config.yaml
input: "log_mel"
residual_init: "scaled_by_depth"
warmup_steps: 1520
Rows from block 7 of a small CTC audio transcriber, named by matrix and row number. Rows with one number belong to one channel. Each number is 200 + 30 x the weight over its row's rms, rounded and kept within 0 to 999. All counts start at 0.
Before each channel's rows are labels from the 100 clips, of 14848, where the channel reaches its highest value: "strongest on" is what is common among them; "loudest" is the band of the loudest frequency at the time of the peak. Only what is clearly more common there than usual is listed. The data: short read English sentences (LibriTTS-R). In brackets: how many of the 100.
# convs0: first width-7 conv (model.blocks.7.convs.0.weight, 192x192x7, each kernel summed), inputs 0-95
# convs1: second width-7 conv (model.blocks.7.convs.1.weight, 192x192x7, transposed, each kernel summed), outputs 0-95

strongest on: the word "the" (66); the word "for" (25)
loudest: 250 to 500 Hz (38)
convs0.107,190,256,141,198,184,206,220,220,168,170,187,259,222,210,179,224,178,213,147,187,137,219,147,189,137,207,179,195,252,234,192,211,193,163,205,174,197,182,166,212,140,193,170,168,198,247,252,110,172,173,137,175,259,231,212,176,165,181,183,162,222,187,224,184,190,232,227,209,225,169,182,191,223,190,233,161,212,174,196,187,194,230,180,167,176,203,233,209,170,189,123,215,244,208,191,188
convs1.107,222,195,205,189,214,181,245,213,221,167,250,185,214,210,178,205,193,193,196,191,180,235,198,177,229,226,160,207,217,178,177,220,231,185,188,224,186,205,203,199,198,179,175,196,168,195,222,185,151,225,239,217,198,215,214,166,194,254,195,195,206,127,269,154,232,174,200,144,218,257,209,206,197,125,170,235,183,172,149,228,166,272,158,208,210,258,264,204,204,190,175,161,170,213,161,231

strongest on: the word "to" (40)
loudest: 4000 to 8000 Hz (49)
convs0.190,236,190,203,172,219,161,199,186,213,175,222,196,192,221,181,220,206,172,213,236,211,134,238,156,198,212,191,227,244,237,186,211,176,150,188,203,165,178,197,189,181,139,208,171,176,177,192,217,196,243,161,143,255,192,247,185,195,252,197,158,192,186,166,202,174,187,220,163,215,191,139,206,249,163,174,241,228,191,163,203,228,174,198,121,197,154,165,143,182,174,219,192,188,194,227,266
convs1.190,179,161,237,198,216,185,183,187,238,198,225,180,168,174,219,131,220,181,168,217,201,181,222,222,191,174,244,206,188,196,231,146,227,152,222,224,204,240,195,258,263,212,190,215,250,216,186,190,192,177,199,137,197,169,169,189,192,224,157,206,202,231,195,239,217,136,169,222,188,222,247,198,151,201,250,194,201,170,248,177,203,206,223,188,202,233,227,217,178,195,204,185,237,151,227,209

strongest on: the word "the" (52); the word "to" (32)
loudest: 250 to 500 Hz (35)
convs0.75,202,139,208,162,172,224,176,203,217,191,205,144,179,173,193,211,111,213,164,209,145,172,194,162,190,171,134,192,175,199,199,204,154,243,196,196,199,233,242,215,147,162,250,200,250,200,148,247,147,226,197,203,183,212,212,184,215,182,203,258,181,226,194,175,182,181,212,224,225,203,221,244,179,189,207,198,156,206,188,160,186,230,194,169,153,153,178,203,132,159,177,166,213,168,235,226
convs1.75,197,185,207,175,169,212,201,200,231,244,187,236,228,196,135,178,133,175,187,165,224,182,210,160,247,200,150,191,219,207,192,187,183,171,162,140,211,150,159,199,175,192,198,236,146,237,184,233,203,230,157,214,166,158,152,197,216,194,262,222,248,197,155,208,207,174,191,163,225,179,182,168,186,213,127,169,237,199,180,192,196,183,166,193,189,202,163,254,218,191,244,129,198,210,151,177

strongest on: the word "i" (42)
loudest: 2000 to 4000 Hz (44)
convs0.35,184,174,249,189,255,215,174,197,199,209,250,188,191,213,214,250,179,206,178,187,192,175,267,220,231,224,181,181,200,198,219,255,271,164,166,194,226,249,185,223,241,147,167,140,179,213,201,193,184,161,177,168,179,207,111,205,227,182,161,237,251,215,198,229,230,184,191,231,171,226,128,223,184,228,189,238,219,192,197,172,177,238,187,200,210,167,213,186,117,183,201,202,196,238,248,208
convs1.35,239,179,195,185,211,197,191,264,161,195,147,157,206,193,191,186,158,181,198,203,202,188,182,161,185,183,220,224,221,193,199,178,251,245,184,231,183,157,207,207,171,161,178,146,189,157,209,226,252,176,225,155,175,146,241,184,190,189,199,203,174,216,198,187,195,182,223,209,178,177,187,226,261,207,125,210,199,153,245,185,162,200,211,132,228,252,202,203,172,190,181,223,157,182,196,232

strongest on: the word "it" (54); the word "is" (40)
loudest: 250 to 500 Hz (44)
convs0.23,149,262,183,148,214,181,201,176,237,218,188,255,187,237,242,182,263,191,146,130,214,196,223,186,182,211,159,209,180,175,212,218,169,212,231,232,186,188,230,214,252,172,196,219,196,217,158,147,170,220,189,210,188,221,182,221,209,176,174,183,213,214,146,176,128,235,166,171,242,229,239,221,208,181,241,188,212,186,210,181,180,197,213,231,179,186,190,184,152,173,216,183,189,210,207,182
convs1.23,131,213,192,151,177,206,222,181,189,198,200,203,190,196,146,201,150,217,123,194,213,244,205,248,206,170,171,149,204,169,178,106,205,171,161,199,228,217,208,202,277,213,189,166,173,215,179,144,222,203,167,208,201,196,194,167,182,189,212,172,193,225,187,148,189,182,208,249,171,169,174,187,101,202,167,242,188,184,221,209,245,159,165,194,263,203,236,228,175,163,209,154,237,162,257,239

strongest on: the word "to" (62); the word "be" (57)
loudest: 250 to 500 Hz (40)
convs0.121,229,214,239,207,259,179,154,193,200,139,224,199,174,146,166,199,174,220,159,129,236,209,229,197,168,209,181,196,205,188,160,195,146,246,189,181,214,149,240,229,221,147,225,200,209,196,175,144,234,257,183,223,224,194,231,169,223,154,177,169,188,235,220,204,205,191,179,185,210,167,201,206,247,161,218,181,236,174,203,219,170,209,220,211,136,232,258,146,192,201,179,225,216,187,191,247
convs1.121,187,201,188,210,234,171,221,190,205,218,205,186,171,165,177,162,141,179,208,105,174,229,210,189,202,172,217,136,215,135,179,190,191,202,213,155,231,152,205,158,216,215,186,181,217,202,257,145,198,197,188,195,188,207,203,168,173,196,213,248,155,173,143,153,216,214,202,167,148,166,203,201,168,254,168,184,128,193,180,235,190,222,219,253,250,151,206,204,200,184,178,227,157,225,208,182

strongest on: the word "she" (36)
loudest: 2000 to 4000 Hz (33)
convs0.62,164,184,226,156,226,200,191,210,185,148,215,134,184,190,215,273,180,171,136,161,210,157,199,176,193,246,201,237,217,210,188,215,159,166,206,169,185,202,209,196,202,203,207,199,199,212,223,138,178,205,172,151,191,172,253,205,228,147,212,235,233,206,217,198,223,176,222,242,178,192,208,166,187,256,241,240,225,219,183,164,209,208,199,177,205,198,187,151,215,215,190,114,184,126,216,201
convs1.62,205,165,220,205,238,253,198,143,187,231,195,191,192,175,162,224,156,178,200,215,199,157,176,175,193,197,171,192,135,174,174,185,156,155,177,227,205,241,178,193,206,158,197,245,183,200,181,207,192,169,165,225,135,173,167,252,180,216,182,172,168,176,181,152,204,187,173,205,212,193,197,200,170,162,166,180,172,208,221,218,215,162,162,169,158,189,189,220,213,168,200,163,195,184,172,152

strongest on: the word "she" (32)
loudest: 250 to 500 Hz (32); 500 to 1000 Hz (27)
convs0.100,213,159,214,194,234,198,177,210,136,191,228,170,206,200,211,140,131,225,177,220,180,215,245,145,175,164,198,230,181,187,239,239,201,184,171,141,107,184,152,172,219,166,174,235,205,214,220,192,211,200,161,194,151,191,172,173,224,214,219,225,234,144,185,195,132,219,233,219,176,187,153,247,191,218,226,166,225,108,215,137,218,219,195,192,215,139,182,189,218,210,180,219,170,254,177,179
convs1.100,162,190,212,182,165,208,235,214,203,198,213,166,192,157,168,172,190,142,203,187,215,191,234,216,161,179,166,231,216,172,215,234,210,210,170,228,232,228,198,236,184,171,157,197,141,201,187,189,218,166,235,168,192,164,192,127,231,194,185,200,207,176,225,195,166,193,176,209,225,208,246,155,199,233,220,159,188,211,228,194,165,241,247,222,189,204,207,191,166,218,211,149,198,254,251,152

strongest on: the word "to" (33)
loudest: 250 to 500 Hz (36)
convs0.17,217,190,191,244,166,207,203,202,227,229,169,166,218,211,201,151,143,178,191,184,140,186,207,214,127,209,195,202,158,156,210,228,138,158,210,202,240,207,240,198,175,144,172,211,163,157,194,125,210,217,191,191,218,273,227,176,188,220,175,202,234,203,217,196,128,222,251,202,177,220,213,126,213,194,247,225,173,192,173,228,191,216,199,169,187,160,210,167,167,226,247,164,207,209,191,149
convs1.17,163,195,229,157,214,215,197,145,187,198,206,229,227,170,171,179,182,130,173,199,272,159,168,220,248,208,163,192,213,183,229,207,189,164,185,183,202,164,252,173,209,184,193,154,231,179,167,230,239,263,128,150,184,211,195,213,209,235,168,199,209,175,208,214,230,171,212,174,197,209,142,228,227,231,211,128,238,185,211,165,188,239,170,141,231,203,217,217,201,195,197,158,153,221,195,220

strongest on: the word "you" (40)
loudest: 250 to 500 Hz (37)
convs0.144,221,163,225,142,169,164,146,171,224,221,184,261,176,166,213,237,193,164,188,143,204,222,261,183,220,235,170,182,240,229,244,261,210,149,171,205,192,233,201,214,187,170,182,188,158,212,163,223,242,194,184,195,200,226,211,205,249,168,185,188,207,174,204,198,225,173,212,225,212,168,162,203,241,222,197,171,211,202,209,158,205,174,193,154,211,144,245,221,245,194,245,224,196,172,199,191
convs1.144,180,195,174,190,202,237,231,209,252,238,205,199,174,198,200,279,204,176,246,196,204,187,199,153,193,190,210,195,174,168,180,119,168,205,224,226,167,181,170,223,160,182,195,211,235,149,134,194,214,210,216,217,226,206,221,239,189,205,167,175,283,235,196,150,159,218,181,183,233,258,200,211,204,214,210,262,262,173,196,194,211,189,234,198,149,142,170,191,158,180,189,186,235,230,213,184

strongest on: the word "the" (59)
loudest: 250 to 500 Hz (32)
convs0.91,185,231,145,249,206,232,237,185,182,219,215,201,167,233,172,216,192,191,200,161,236,267,232,168,174,196,225,212,241,232,223,141,208,165,143,184,187,122,196,181,106,224,197,241,201,195,245,190,207,170,216,180,209,215,214,153,211,209,277,218,215,199,219,171,168,158,209,227,157,183,175,140,145,209,177,135,185,200,137,190,184,190,149,230,204,187,221,215,198,183,253,238,171,192,185,205
convs1.91,201,195,260,173,219,151,205,168,178,178,222,227,221,154,192,199,156,188,220,196,203,219,207,160,207,239,186,210,180,202,153,163,154,123,196,189,215,248,178,176,203,168,240,201,204,228,194,195,192,218,156,248,205,134,161,198,221,216,196,215,230,214,172,173,163,265,223,256,239,180,178,185,180,176,189,218,215,172,251,190,142,182,171,152,197,207,182,198,205,235,154,199,207,146,178,205

strongest on: the word "was" (35)
loudest: 4000 to 8000 Hz (37)
convs0.153,164,210,186,165,193,161,167,201,214,139,228,210,221,209,200,183,224,168,157,210,185,171,192,202,207,167,184,190,194,213,222,182,230,156,206,222,165,195,175,198,235,188,200,222,172,235,200,188,159,245,179,212,161,200,169,202,162,196,159,129,197,219,192,158,226,169,200,165,141,161,293,194,180,186,250,218,268,189,228,213,199,243,181,217,260,165,195,210,217,170,210,237,155,213,161,215
convs1.153,217,196,203,154,216,208,149,184,171,233,230,165,209,189,214,208,212,175,100,179,147,198,153,205,204,193,212,137,185,192,234,208,210,216,188,206,192,264,222,184,196,177,200,207,221,168,170,166,168,198,165,200,172,205,190,197,216,206,169,202,169,178,161,215,200,230,196,263,217,203,181,222,202,255,180,246,176,219,202,176,243,204,204,228,185,139,189,244,137,202,174,158,182,133,255,195

strongest on: the word "was" (39)
loudest: 250 to 500 Hz (36)
convs0.67,165,194,200,170,165,167,198,183,197,168,196,213,187,173,183,197,196,201,181,168,165,172,199,182,128,194,163,271,221,224,213,173,180,158,206,178,201,143,200,196,161,180,204,214,195,246,149,197,218,247,151,189,144,190,170,204,211,209,145,205,169,216,237,164,172,154,171,180,155,221,221,148,194,157,180,216,217,225,246,232,193,256,175,182,216,230,163,238,257,168,177,165,186,170,217,196
convs1.67,239,182,149,234,224,238,213,207,109,131,183,206,195,216,182,169,229,187,159,170,230,186,189,227,214,208,213,200,214,210,229,259,224,197,183,238,208,229,182,209,230,179,184,190,175,226,189,176,208,199,179,194,187,148,209,157,196,176,149,235,218,202,145,248,163,192,204,220,188,223,155,198,185,209,152,202,183,214,216,191,142,221,195,196,222,215,168,307,166,178,166,177,199,165,164,192

strongest on: the word "what" (29)
loudest: 2000 to 4000 Hz (29)
convs0.133,167,210,255,164,282,201,184,228,205,175,244,224,220,192,174,231,205,220,204,226,192,232,205,190,170,236,183,189,148,194,181,247,201,253,207,120,207,209,203,186,237,215,181,195,213,220,173,201,191,161,176,215,159,182,229,221,181,202,154,215,211,176,160,236,203,122,211,187,221,169,239,133,201,228,208,213,172,235,202,183,233,206,214,186,202,193,186,203,157,200,207,153,221,176,203,247
convs1.133,201,241,154,195,204,199,223,222,214,200,168,178,207,177,175,180,179,172,197,170,257,187,205,129,228,203,200,212,197,181,232,238,230,202,197,199,221,187,226,160,196,216,191,213,262,176,260,194,187,207,235,207,194,196,239,213,270,239,203,234,150,175,215,198,210,236,254,214,187,202,205,209,212,191,198,209,222,153,209,176,228,237,260,159,178,148,191,202,231,210,115,191,141,204,189,226

strongest on: the word "i" (51); the word "have" (29)
loudest: 500 to 1000 Hz (43)
convs0.172,215,217,202,208,209,203,173,211,210,208,157,146,226,232,220,172,159,180,197,253,178,208,174,224,131,185,152,192,170,204,186,137,214,181,225,239,228,172,127,218,186,237,183,158,220,224,146,225,176,131,198,229,151,199,176,186,195,125,193,215,173,228,96,197,179,204,199,206,153,206,184,177,218,163,190,178,209,198,206,212,161,198,185,142,182,181,156,187,175,225,217,206,190,202,213,253
convs1.172,183,201,174,185,203,199,218,180,210,215,209,212,214,221,235,173,201,218,212,204,190,212,219,220,187,254,134,161,179,196,185,196,219,249,164,189,191,201,140,171,228,188,186,160,199,163,158,188,213,218,165,176,187,138,156,173,198,241,210,189,228,188,175,224,213,176,188,221,180,186,203,168,164,161,200,148,249,185,191,172,218,167,179,196,197,150,211,214,205,221,193,153,148,222,258,183

strongest on: the word "to" (35)
loudest: 250 to 500 Hz (29)
convs0.78,197,182,215,175,191,205,202,213,168,227,220,219,215,134,224,186,188,194,231,230,224,176,186,219,261,139,99,175,198,249,167,171,235,209,241,190,178,163,179,217,164,198,199,190,172,244,161,188,173,227,213,216,191,187,172,251,237,222,167,192,155,190,183,218,204,142,199,156,225,185,182,182,223,173,245,212,214,213,241,244,207,212,208,214,145,186,237,197,207,230,188,177,211,210,257,219
convs1.78,163,192,127,189,212,221,179,147,138,229,209,216,200,229,148,196,187,186,175,170,168,193,226,149,200,184,134,135,180,253,242,167,273,150,231,215,187,186,163,220,199,222,209,169,221,196,177,170,185,247,207,210,147,205,198,183,228,196,182,169,194,192,204,224,183,173,241,208,196,216,216,160,159,146,114,250,188,183,231,189,199,200,159,208,215,211,205,200,198,169,182,177,214,148,220,206

strongest on: the word "i" (39)
loudest: 250 to 500 Hz (37)
convs0.110,211,206,229,265,245,171,212,184,171,182,175,191,204,251,150,281,208,242,214,245,169,235,223,178,150,261,177,214,238,214,196,179,195,171,192,228,213,202,192,162,153,161,223,163,210,221,211,230,174,162,151,200,192,181,201,202,225,178,172,179,230,224,184,222,179,223,277,215,232,186,205,199,222,179,158,225,186,214,197,185,212,237,224,173,154,189,236,153,185,171,196,175,224,227,201,233
convs1.110,208,252,179,180,240,160,207,252,268,197,236,232,248,171,213,214,196,185,232,204,172,147,165,231,235,221,149,138,192,237,179,168,204,166,206,201,198,280,225,185,207,187,244,200,173,230,207,202,203,276,218,193,213,221,213,257,204,253,136,183,188,151,143,184,163,206,196,228,172,192,170,180,227,193,214,183,195,179,172,210,177,199,177,201,173,223,220,202,165,190,204,241,209,157,207,204

strongest on: the word "of" (30)
loudest: 250 to 500 Hz (39)
convs0.89,203,158,237,183,247,200,187,197,198,194,225,150,180,255,179,238,148,216,199,237,214,204,150,232,219,264,231,129,168,194,231,199,151,266,202,192,235,202,211,205,126,169,222,226,205,225,175,204,210,101,220,199,229,228,190,209,213,198,220,166,166,200,184,153,213,210,171,133,258,177,235,196,200,147,205,202,225,173,184,224,236,205,190,179,106,209,177,157,187,157,199,201,190,152,203,197
convs1.89,150,179,178,187,197,190,239,221,162,239,188,182,161,197,241,192,215,179,178,175,245,195,172,226,210,224,165,206,207,235,164,146,166,159,160,178,266,219,155,204,209,238,136,158,251,165,237,153,205,213,161,210,204,186,168,234,190,193,243,191,226,182,172,215,178,181,197,216,189,201,157,239,192,152,162,125,188,195,182,189,193,152,241,180,222,215,220,218,223,123,205,198,142,175,233,126

strongest on: the word "never" (31)
loudest: 250 to 500 Hz (31)
convs0.151,231,218,161,187,243,254,231,201,220,177,192,193,212,211,188,217,228,193,238,210,213,171,204,247,236,217,149,228,141,205,192,169,258,234,226,147,176,198,264,212,246,237,203,153,193,216,166,218,227,271,180,210,196,185,196,185,224,217,181,183,188,212,197,150,207,135,171,132,206,168,248,241,211,161,237,197,166,190,169,205,226,178,214,244,225,187,166,154,161,229,235,215,191,248,168,193
convs1.151,240,198,209,167,231,215,212,260,178,242,176,149,163,208,199,176,195,188,186,203,204,161,191,184,191,127,187,177,155,158,218,166,171,173,120,237,193,211,194,194,210,142,240,246,218,248,153,166,225,213,211,183,169,182,195,209,165,159,188,220,153,134,201,174,243,141,147,206,193,157,185,216,179,150,189,176,217,223,179,208,247,201,212,276,187,226,145,234,164,212,218,208,206,186,231,168

strongest on: the word "you" (87)
loudest: 250 to 500 Hz (41)
convs0.33,178,212,235,186,252,176,159,231,191,158,227,196,205,157,172,170,151,177,218,229,150,210,204,148,202,199,141,203,221,174,196,231,199,202,174,262,197,212,186,168,226,183,154,240,211,202,182,170,185,192,210,224,205,163,182,177,204,200,167,214,232,219,147,137,162,236,191,180,172,213,166,159,214,163,225,215,181,194,238,182,199,177,214,157,170,168,210,223,209,167,165,231,217,223,194,204
convs1.33,181,241,203,218,185,187,205,216,195,260,226,199,212,209,205,202,171,191,219,170,194,217,169,166,257,238,205,212,166,207,202,186,203,169,189,231,196,116,201,183,224,144,265,258,203,193,213,202,200,231,183,169,175,180,139,173,203,193,227,238,171,199,206,193,190,268,260,172,214,198,209,260,183,123,198,221,164,189,223,223,204,213,265,185,133,195,175,197,109,193,171,175,213,221,207,163

strongest on: the word "we" (28)
loudest: 250 to 500 Hz (36)
convs0.127,194,216,192,172,235,206,206,250,181,147,197,186,207,188,211,230,231,210,162,191,171,250,257,164,171,199,190,171,243,184,197,203,238,133,166,236,178,203,165,155,273,211,174,207,192,178,193,165,223,195,162,160,225,154,201,180,172,205,190,214,199,198,188,132,223,174,225,224,182,178,183,223,232,235,179,158,156,217,225,177,183,196,174,171,196,197,178,180,199,186,194,256,130,166,228,217
convs1.127,194,198,209,204,216,217,229,202,197,164,205,267,165,179,214,202,198,247,258,208,179,198,199,143,242,148,214,192,178,174,167,143,210,201,201,179,155,140,158,158,163,228,225,227,204,187,180,257,186,197,191,205,207,150,191,232,214,162,218,192,195,218,180,179,164,213,184,196,219,222,206,161,183,218,177,264,229,126,185,234,195,180,217,163,182,184,190,141,235,184,227,198,183,181,151,211

strongest on: the word "was" (25)
loudest: 4000 to 8000 Hz (28)
convs0.48,207,198,257,172,193,188,182,174,180,190,192,214,154,229,207,226,244,209,162,224,193,229,218,194,187,154,192,209,196,185,261,236,195,223,234,223,170,145,180,187,213,170,231,195,185,226,182,195,221,183,159,170,138,211,171,211,207,193,215,153,193,239,156,162,231,169,185,159,219,206,187,121,174,203,236,196,202,184,154,171,184,230,186,239,187,167,186,228,217,158,191,215,224,129,196,134
convs1.48,146,190,224,185,191,193,165,194,198,173,194,201,199,251,194,252,220,185,122,169,221,193,188,190,194,219,181,202,186,199,202,206,205,194,201,253,181,158,195,119,202,195,193,222,176,214,201,159,179,197,121,184,194,206,152,172,217,196,262,156,176,253,249,179,228,226,182,184,188,187,218,224,199,221,164,225,171,193,192,182,196,207,169,223,189,192,163,196,248,171,195,228,202,189,304,212

strongest on: the word "i" (40)
loudest: 250 to 500 Hz (34)
convs0.186,202,230,202,195,163,200,197,163,213,222,245,163,165,263,194,167,179,171,199,215,165,149,213,216,207,229,172,175,178,170,244,162,180,179,207,205,240,221,200,174,198,216,219,209,203,186,129,214,192,161,246,119,170,187,224,148,231,209,199,183,190,209,208,253,229,221,192,230,167,216,285,100,140,200,195,226,195,198,181,240,175,180,170,219,204,163,207,204,181,206,213,148,169,213,190,223
convs1.186,191,199,196,203,229,236,188,224,194,229,194,184,227,160,212,204,229,186,217,215,222,168,171,240,198,271,235,226,175,211,180,223,201,187,161,215,194,237,162,190,193,150,206,191,167,199,124,219,220,224,214,223,177,163,192,204,228,176,201,168,200,182,203,171,179,211,163,197,275,199,170,154,238,214,233,158,173,251,171,205,217,208,218,227,176,165,229,252,160,257,185,191,129,203,278,171

strongest on: the word "never" (46)
loudest: 250 to 500 Hz (40)
convs0.15,194,194,205,167,186,191,229,174,194,208,186,211,192,170,207,198,230,181,245,209,237,217,224,180,230,232,136,194,210,207,193,149,267,197,184,177,215,227,207,203,206,199,127,191,221,223,207,214,243,237,239,191,228,203,243,163,225,180,172,203,185,198,239,194,157,158,204,195,275,206,226,164,180,175,215,159,196,186,233,139,180,207,178,207,187,193,219,212,166,201,207,264,212,193,226,196
convs1.15,287,186,207,161,247,158,200,258,228,193,194,201,241,210,225,220,152,219,161,201,223,239,162,161,195,223,195,179,202,205,178,180,152,214,150,230,181,127,118,165,249,164,185,212,207,196,201,180,281,177,146,213,173,183,196,205,153,194,220,179,247,132,190,177,188,176,208,191,211,257,212,183,193,226,219,211,203,164,185,207,200,219,166,185,192,194,124,168,207,210,181,229,203,183,201,215

strongest on: the word "the" (74); the word "for" (28); the word "of" (27)
loudest: 250 to 500 Hz (29)
convs0.16,184,216,133,179,219,247,182,218,160,185,170,232,217,203,176,157,185,185,210,195,193,252,208,209,145,177,188,209,209,192,172,136,185,201,192,188,184,181,185,227,179,199,222,200,213,211,221,203,160,216,234,195,242,143,242,143,209,216,169,152,228,165,158,158,133,207,234,229,196,221,289,196,164,179,191,197,109,179,168,221,193,161,131,124,204,196,174,194,128,218,194,222,206,160,214,186
convs1.16,205,206,218,209,195,228,269,230,167,211,204,206,166,155,218,193,225,184,153,232,221,190,220,163,220,190,170,207,237,198,147,172,149,212,210,185,240,184,190,209,202,207,170,229,194,242,252,217,224,197,197,207,236,136,103,222,223,139,248,139,185,178,192,208,237,244,175,139,235,191,211,178,173,169,195,183,243,199,181,206,210,218,174,209,200,162,209,162,190,189,209,164,201,190,224,233