From a checkpoint of a small CTC audio transcriber.
Model: 6.95M parameters, log mel input, norm batchnorm, activation relu, depths [3, 3, 3, 3], widths [128, 160, 192, 240].
Training: adamw at rate 0.0024, 7600 steps.
Data: 26041 training examples, 149.4 epochs.
Rows from block 4 of a small CTC audio transcriber, named by matrix and row number. Rows with one number belong to one channel. Each number is 500 + 50 x the weight over its row's rms, rounded and kept within 0 to 999. All counts start at 0. Numbers have three digits each. After the name is the row's rms in percent of the matrix's.
After each channel's rows are labels from the 100 clips, of 14848, where the channel reaches its highest value: "strongest on" is what is common among them; "loudest" is the band of the loudest frequency at the time of the peak. Only what is clearly more common there than usual is listed. The data: short read English sentences (LibriTTS-R).
# convs0: first width-7 conv (model.blocks.4.convs.0.weight, 160x160x7, each kernel summed), inputs 0-79
# convs1: second width-7 conv (model.blocks.4.convs.1.weight, 160x160x7, transposed, each kernel summed), outputs 0-79

convs0.49 086:531500398538458540447425466440509512495489507456557552429487495553490543468527485549453520487594541564553584435501464569539544468467582529451527386455520435440440522411498510503467424521557467558443521474461476449509432480459431526590392580
convs1.49 089:400470463527574489528483455484498504488497585443473536508567528452429461441513540454408527493436419487503474413463423534437511397566520556441617538454387463532473474464544487465463505537551402435516488515599513548423501487452454471471538479
strongest on: voice: female
loudest: 500 to 1000 Hz

convs0.64 095:506548476580470485571474532508573555424508473438520471472370548492463435471482413514448486483503489495530454516430583542546442396605598503466518482474529513537419530509535526504505459582466413606513426444538450448470505494493464514458488450
convs1.64 086:404566536424495432447540483527546524468499475444444458497539515539495503555483564522477491465439417464530408612514459534446474506514531437461489456535504509508422421467508562422487500487518574556466556515524419430395513498480520559538493449
strongest on: voice: female
loudest: 250 to 500 Hz

convs0.48 094:460514472458482451502481608546589558401549553487485489428499432377462494446484509545432501457579497480507601451441440517521486500557558426497463521515475502473464555563506453429518549531500376558405532501537491446421444490413483463477531507
convs1.48 093:457398515601514471535439553442493495457469483397539523425489614445449471473533494456502549415602474494490485415491541480423370436503525446455506612437502517483561528547501470529548502543513452457435500585534504418583498482494508517487484468
strongest on: voice: female
loudest: 250 to 500 Hz

convs0.31 089:535571544507482476507415573483549483527409491537490499460464457553438542542498540532479429439562450458567493451531512447483416527460582517444504397423499472497459561507493512422529511570508461491451576426467507490458454503532514528415480475
convs1.31 090:500437515527440460542486404515538443494431460519498519516479462494399447421530489511478480504558400553454474528561565490551488416490491469467553506500514547479476436400508496464494404497568524377534496563496543465523503483443419500480466472
strongest on: voice: female
loudest: 500 to 1000 Hz

convs0.114 090:508530498494525473502512466527471443426459566432499481528439484430460499446535477505511475454545491539479510582593438500526491514511467467518481601518449401501539540440464559491551436562449552458543525500426418590448505451456562518569523467
convs1.114 083:464489608561478616474501391425519471428545474516463527465497426431488463479524475508519517519584305469565439495515471463435561477476501418492536461501500488417576393514532515522372557447486510492588479421494577545537487484443510569494503480
strongest on: voice: male
loudest: 2000 to 4000 Hz

convs0.50 101:407508559511514457497451523606458424388492528510505461471475482428529525397545480502456554417571464547489500529456425553529504541456445516479415559456495516473565486492520524496532524490416475523547446527531510499557563432443558403488505462
convs1.50 100:482380541629483561450491424501565476428518455469478453532492527514595560521534494486500480543475479564534601506574558567432478536474545480496435456554400484488448491543489495526548458472447556511585450465524477513484580535491492574504509455
strongest on: voice: female
loudest: 4000 to 8000 Hz

convs0.33 098:468491528499504427488450556443459534507577400574562466511476439500549455532460442685510516520559431475573496497442428533477482518461459505467556546483466595425483466449547505473572506508444477539491443516409404467470488527545525547517460451
convs1.33 109:573487393522377470395462432422472512599540394483447458566488475589440541443451449386548522510432475512450461492561488430496426429540495495544499562573376430546517435397452524522509558472464516502463468450523483472404537460546528440485598461
strongest on: voice: male
loudest: 4000 to 8000 Hz

convs0.86 097:499501561510529509485548478554486544547512613522501442522473428519463523366499449435537519587488554477363476424455462472494510392530522507484522416470572452440505383451493451471439509517472380509499522485612495578557526533518501493493401539
convs1.86 091:394456502465506598504457530532515448505531453552452571392542532482555441424389524513485484476429413435445493535428457377551545534507476481473520534483479498535487588485466390452463422465537501497471523459550535511475509520518613557536463471
strongest on: voice: female
loudest: 2000 to 4000 Hz

convs0.139 090:577441482493491475498448512572449560514400459530559533487560431506486500552493533488506474477520537468503443496436520510502569508534549480455443446514505403541434615387503415470546433529505358406446541517569425499511477509428509361463484465
convs1.139 085:561500579481523503508501514435510613525545592457487508487538553501432495472390524478394457498476489444462440501458486581501504563466561442539538498485487470415477427494517381456548501495482524518461475418598533347497559521471420514461526454
strongest on: voice: female
loudest: 4000 to 8000 Hz

convs0.45 085:441425452452440552452492555565571545514500464416455535433423506490461537489557473453438474527477477429425455511485554533577466390521465429499450468518546495419486488494574471498466462482446336537412489408564547427573501488482415472501496478
convs1.45 098:484447591476464490477461509459589516406536452476490458474423555485569445559534551556600474530522553473605466580426558478479525550590488483491503509454458520430503522534595434557472432580560510563524446481541562384517497600480540545523516479
strongest on: voice: female
loudest: 250 to 500 Hz

convs0.60 103:460622531566531419496539497458525517503451525378462490495478543421492475412463391501459548547492509486375435444493415499552576464444523515484568471533535467398569515581533474453500484469504459513457551529574405506501436537459495498496478505
convs1.60 098:421459576541555557416503540471575474526527506539463481483542468540599371482490540525536474494501485472497390523492488522504490431511582447507418533422463468450505518539433491442413537453501507586502567537588512533506519532430558544522484465
strongest on: voice: female; the word "is"; the word "it"
loudest: 250 to 500 Hz

convs0.79 084:416391550493435482526514516455438540498563466557477569440403432480412518525425514580460549545530445522533534430489408435534447513490479506482542489559462521480469488439486459520490552463486540502459521482542533496548455555608492466592523510
convs1.79 077:445540512510476536525525551474528487456407460483522501440430439511456465374488499458499537498551439489471519549492451433518439578477428468482461586421506535475517515388457379478440478508479541405473499545570456447392545486541545448573497445
strongest on: voice: male
loudest: 250 to 500 Hz

convs0.20 107:469489503509587464480386486529536421442495499530501532496551416340540510494553556448487506526478478464458423549481503461553479449458454495491458546496476466502448500553488487432436476453505424450463515582586518479544539505415505371491442470
convs1.20 101:507448492585456528445407496550491512529536485579491478492525562475470544565488612526511547484521485497545591555493525445514479546512529536466502389511456472544493489527409581551542534455513500549587504458530496585514536577531481560421532450
strongest on: voice: female
loudest: 250 to 500 Hz

convs0.113 085:449498539486500527508473478593502422440452479518448532541500533564528535420565449461493508395558514528388475535436459499472484543426518574517467496534561375526455517420531557420498537441474395428521467508532508473513507453546426463461481488
convs1.113 080:387417448532475431428583456431461494493488513523523502443516440465471545491541603497423524407531447489487499488415556596544507505510549587464468495473485452548474471545562526548450415455485517436573449495466432529452601614477526499492486474
strongest on: voice: female
loudest: 4000 to 8000 Hz

convs0.117 097:480386529553461533484499487443435413440475546676417561466521432523452480468478478512557532462514451528539459397464440476478455520481517435535426533455546559420449504608542438551521418496470562492482421391554524511475464491524489466510402493
convs1.117 084:454614523521461563490395497509500441512449508511584478438568380429531511473568489468450508483528518521410408495532481468512533535530495456484539533600507473492408413451510499441379527592449600496480488536511527464502444476532523503526449443
strongest on: voice: male
loudest: 250 to 500 Hz

convs0.83 107:565485505454447441482455425532569527489550507450618513507519610517456525393453441502467436497512479508624484600443409512549486548473524474506421503548520444478549585615519481566455520475379479535528516408579495456427394471453521498445546452
convs1.83 101:501458482524540460553529415457479529426492441508509513466539476429476516514500421506477458474486486514446426467519580440526493458501502425446562459492557581561434526416482505449529420435553453505474556463537506429502402517501396484550519432
strongest on: voice: female
loudest: 250 to 500 Hz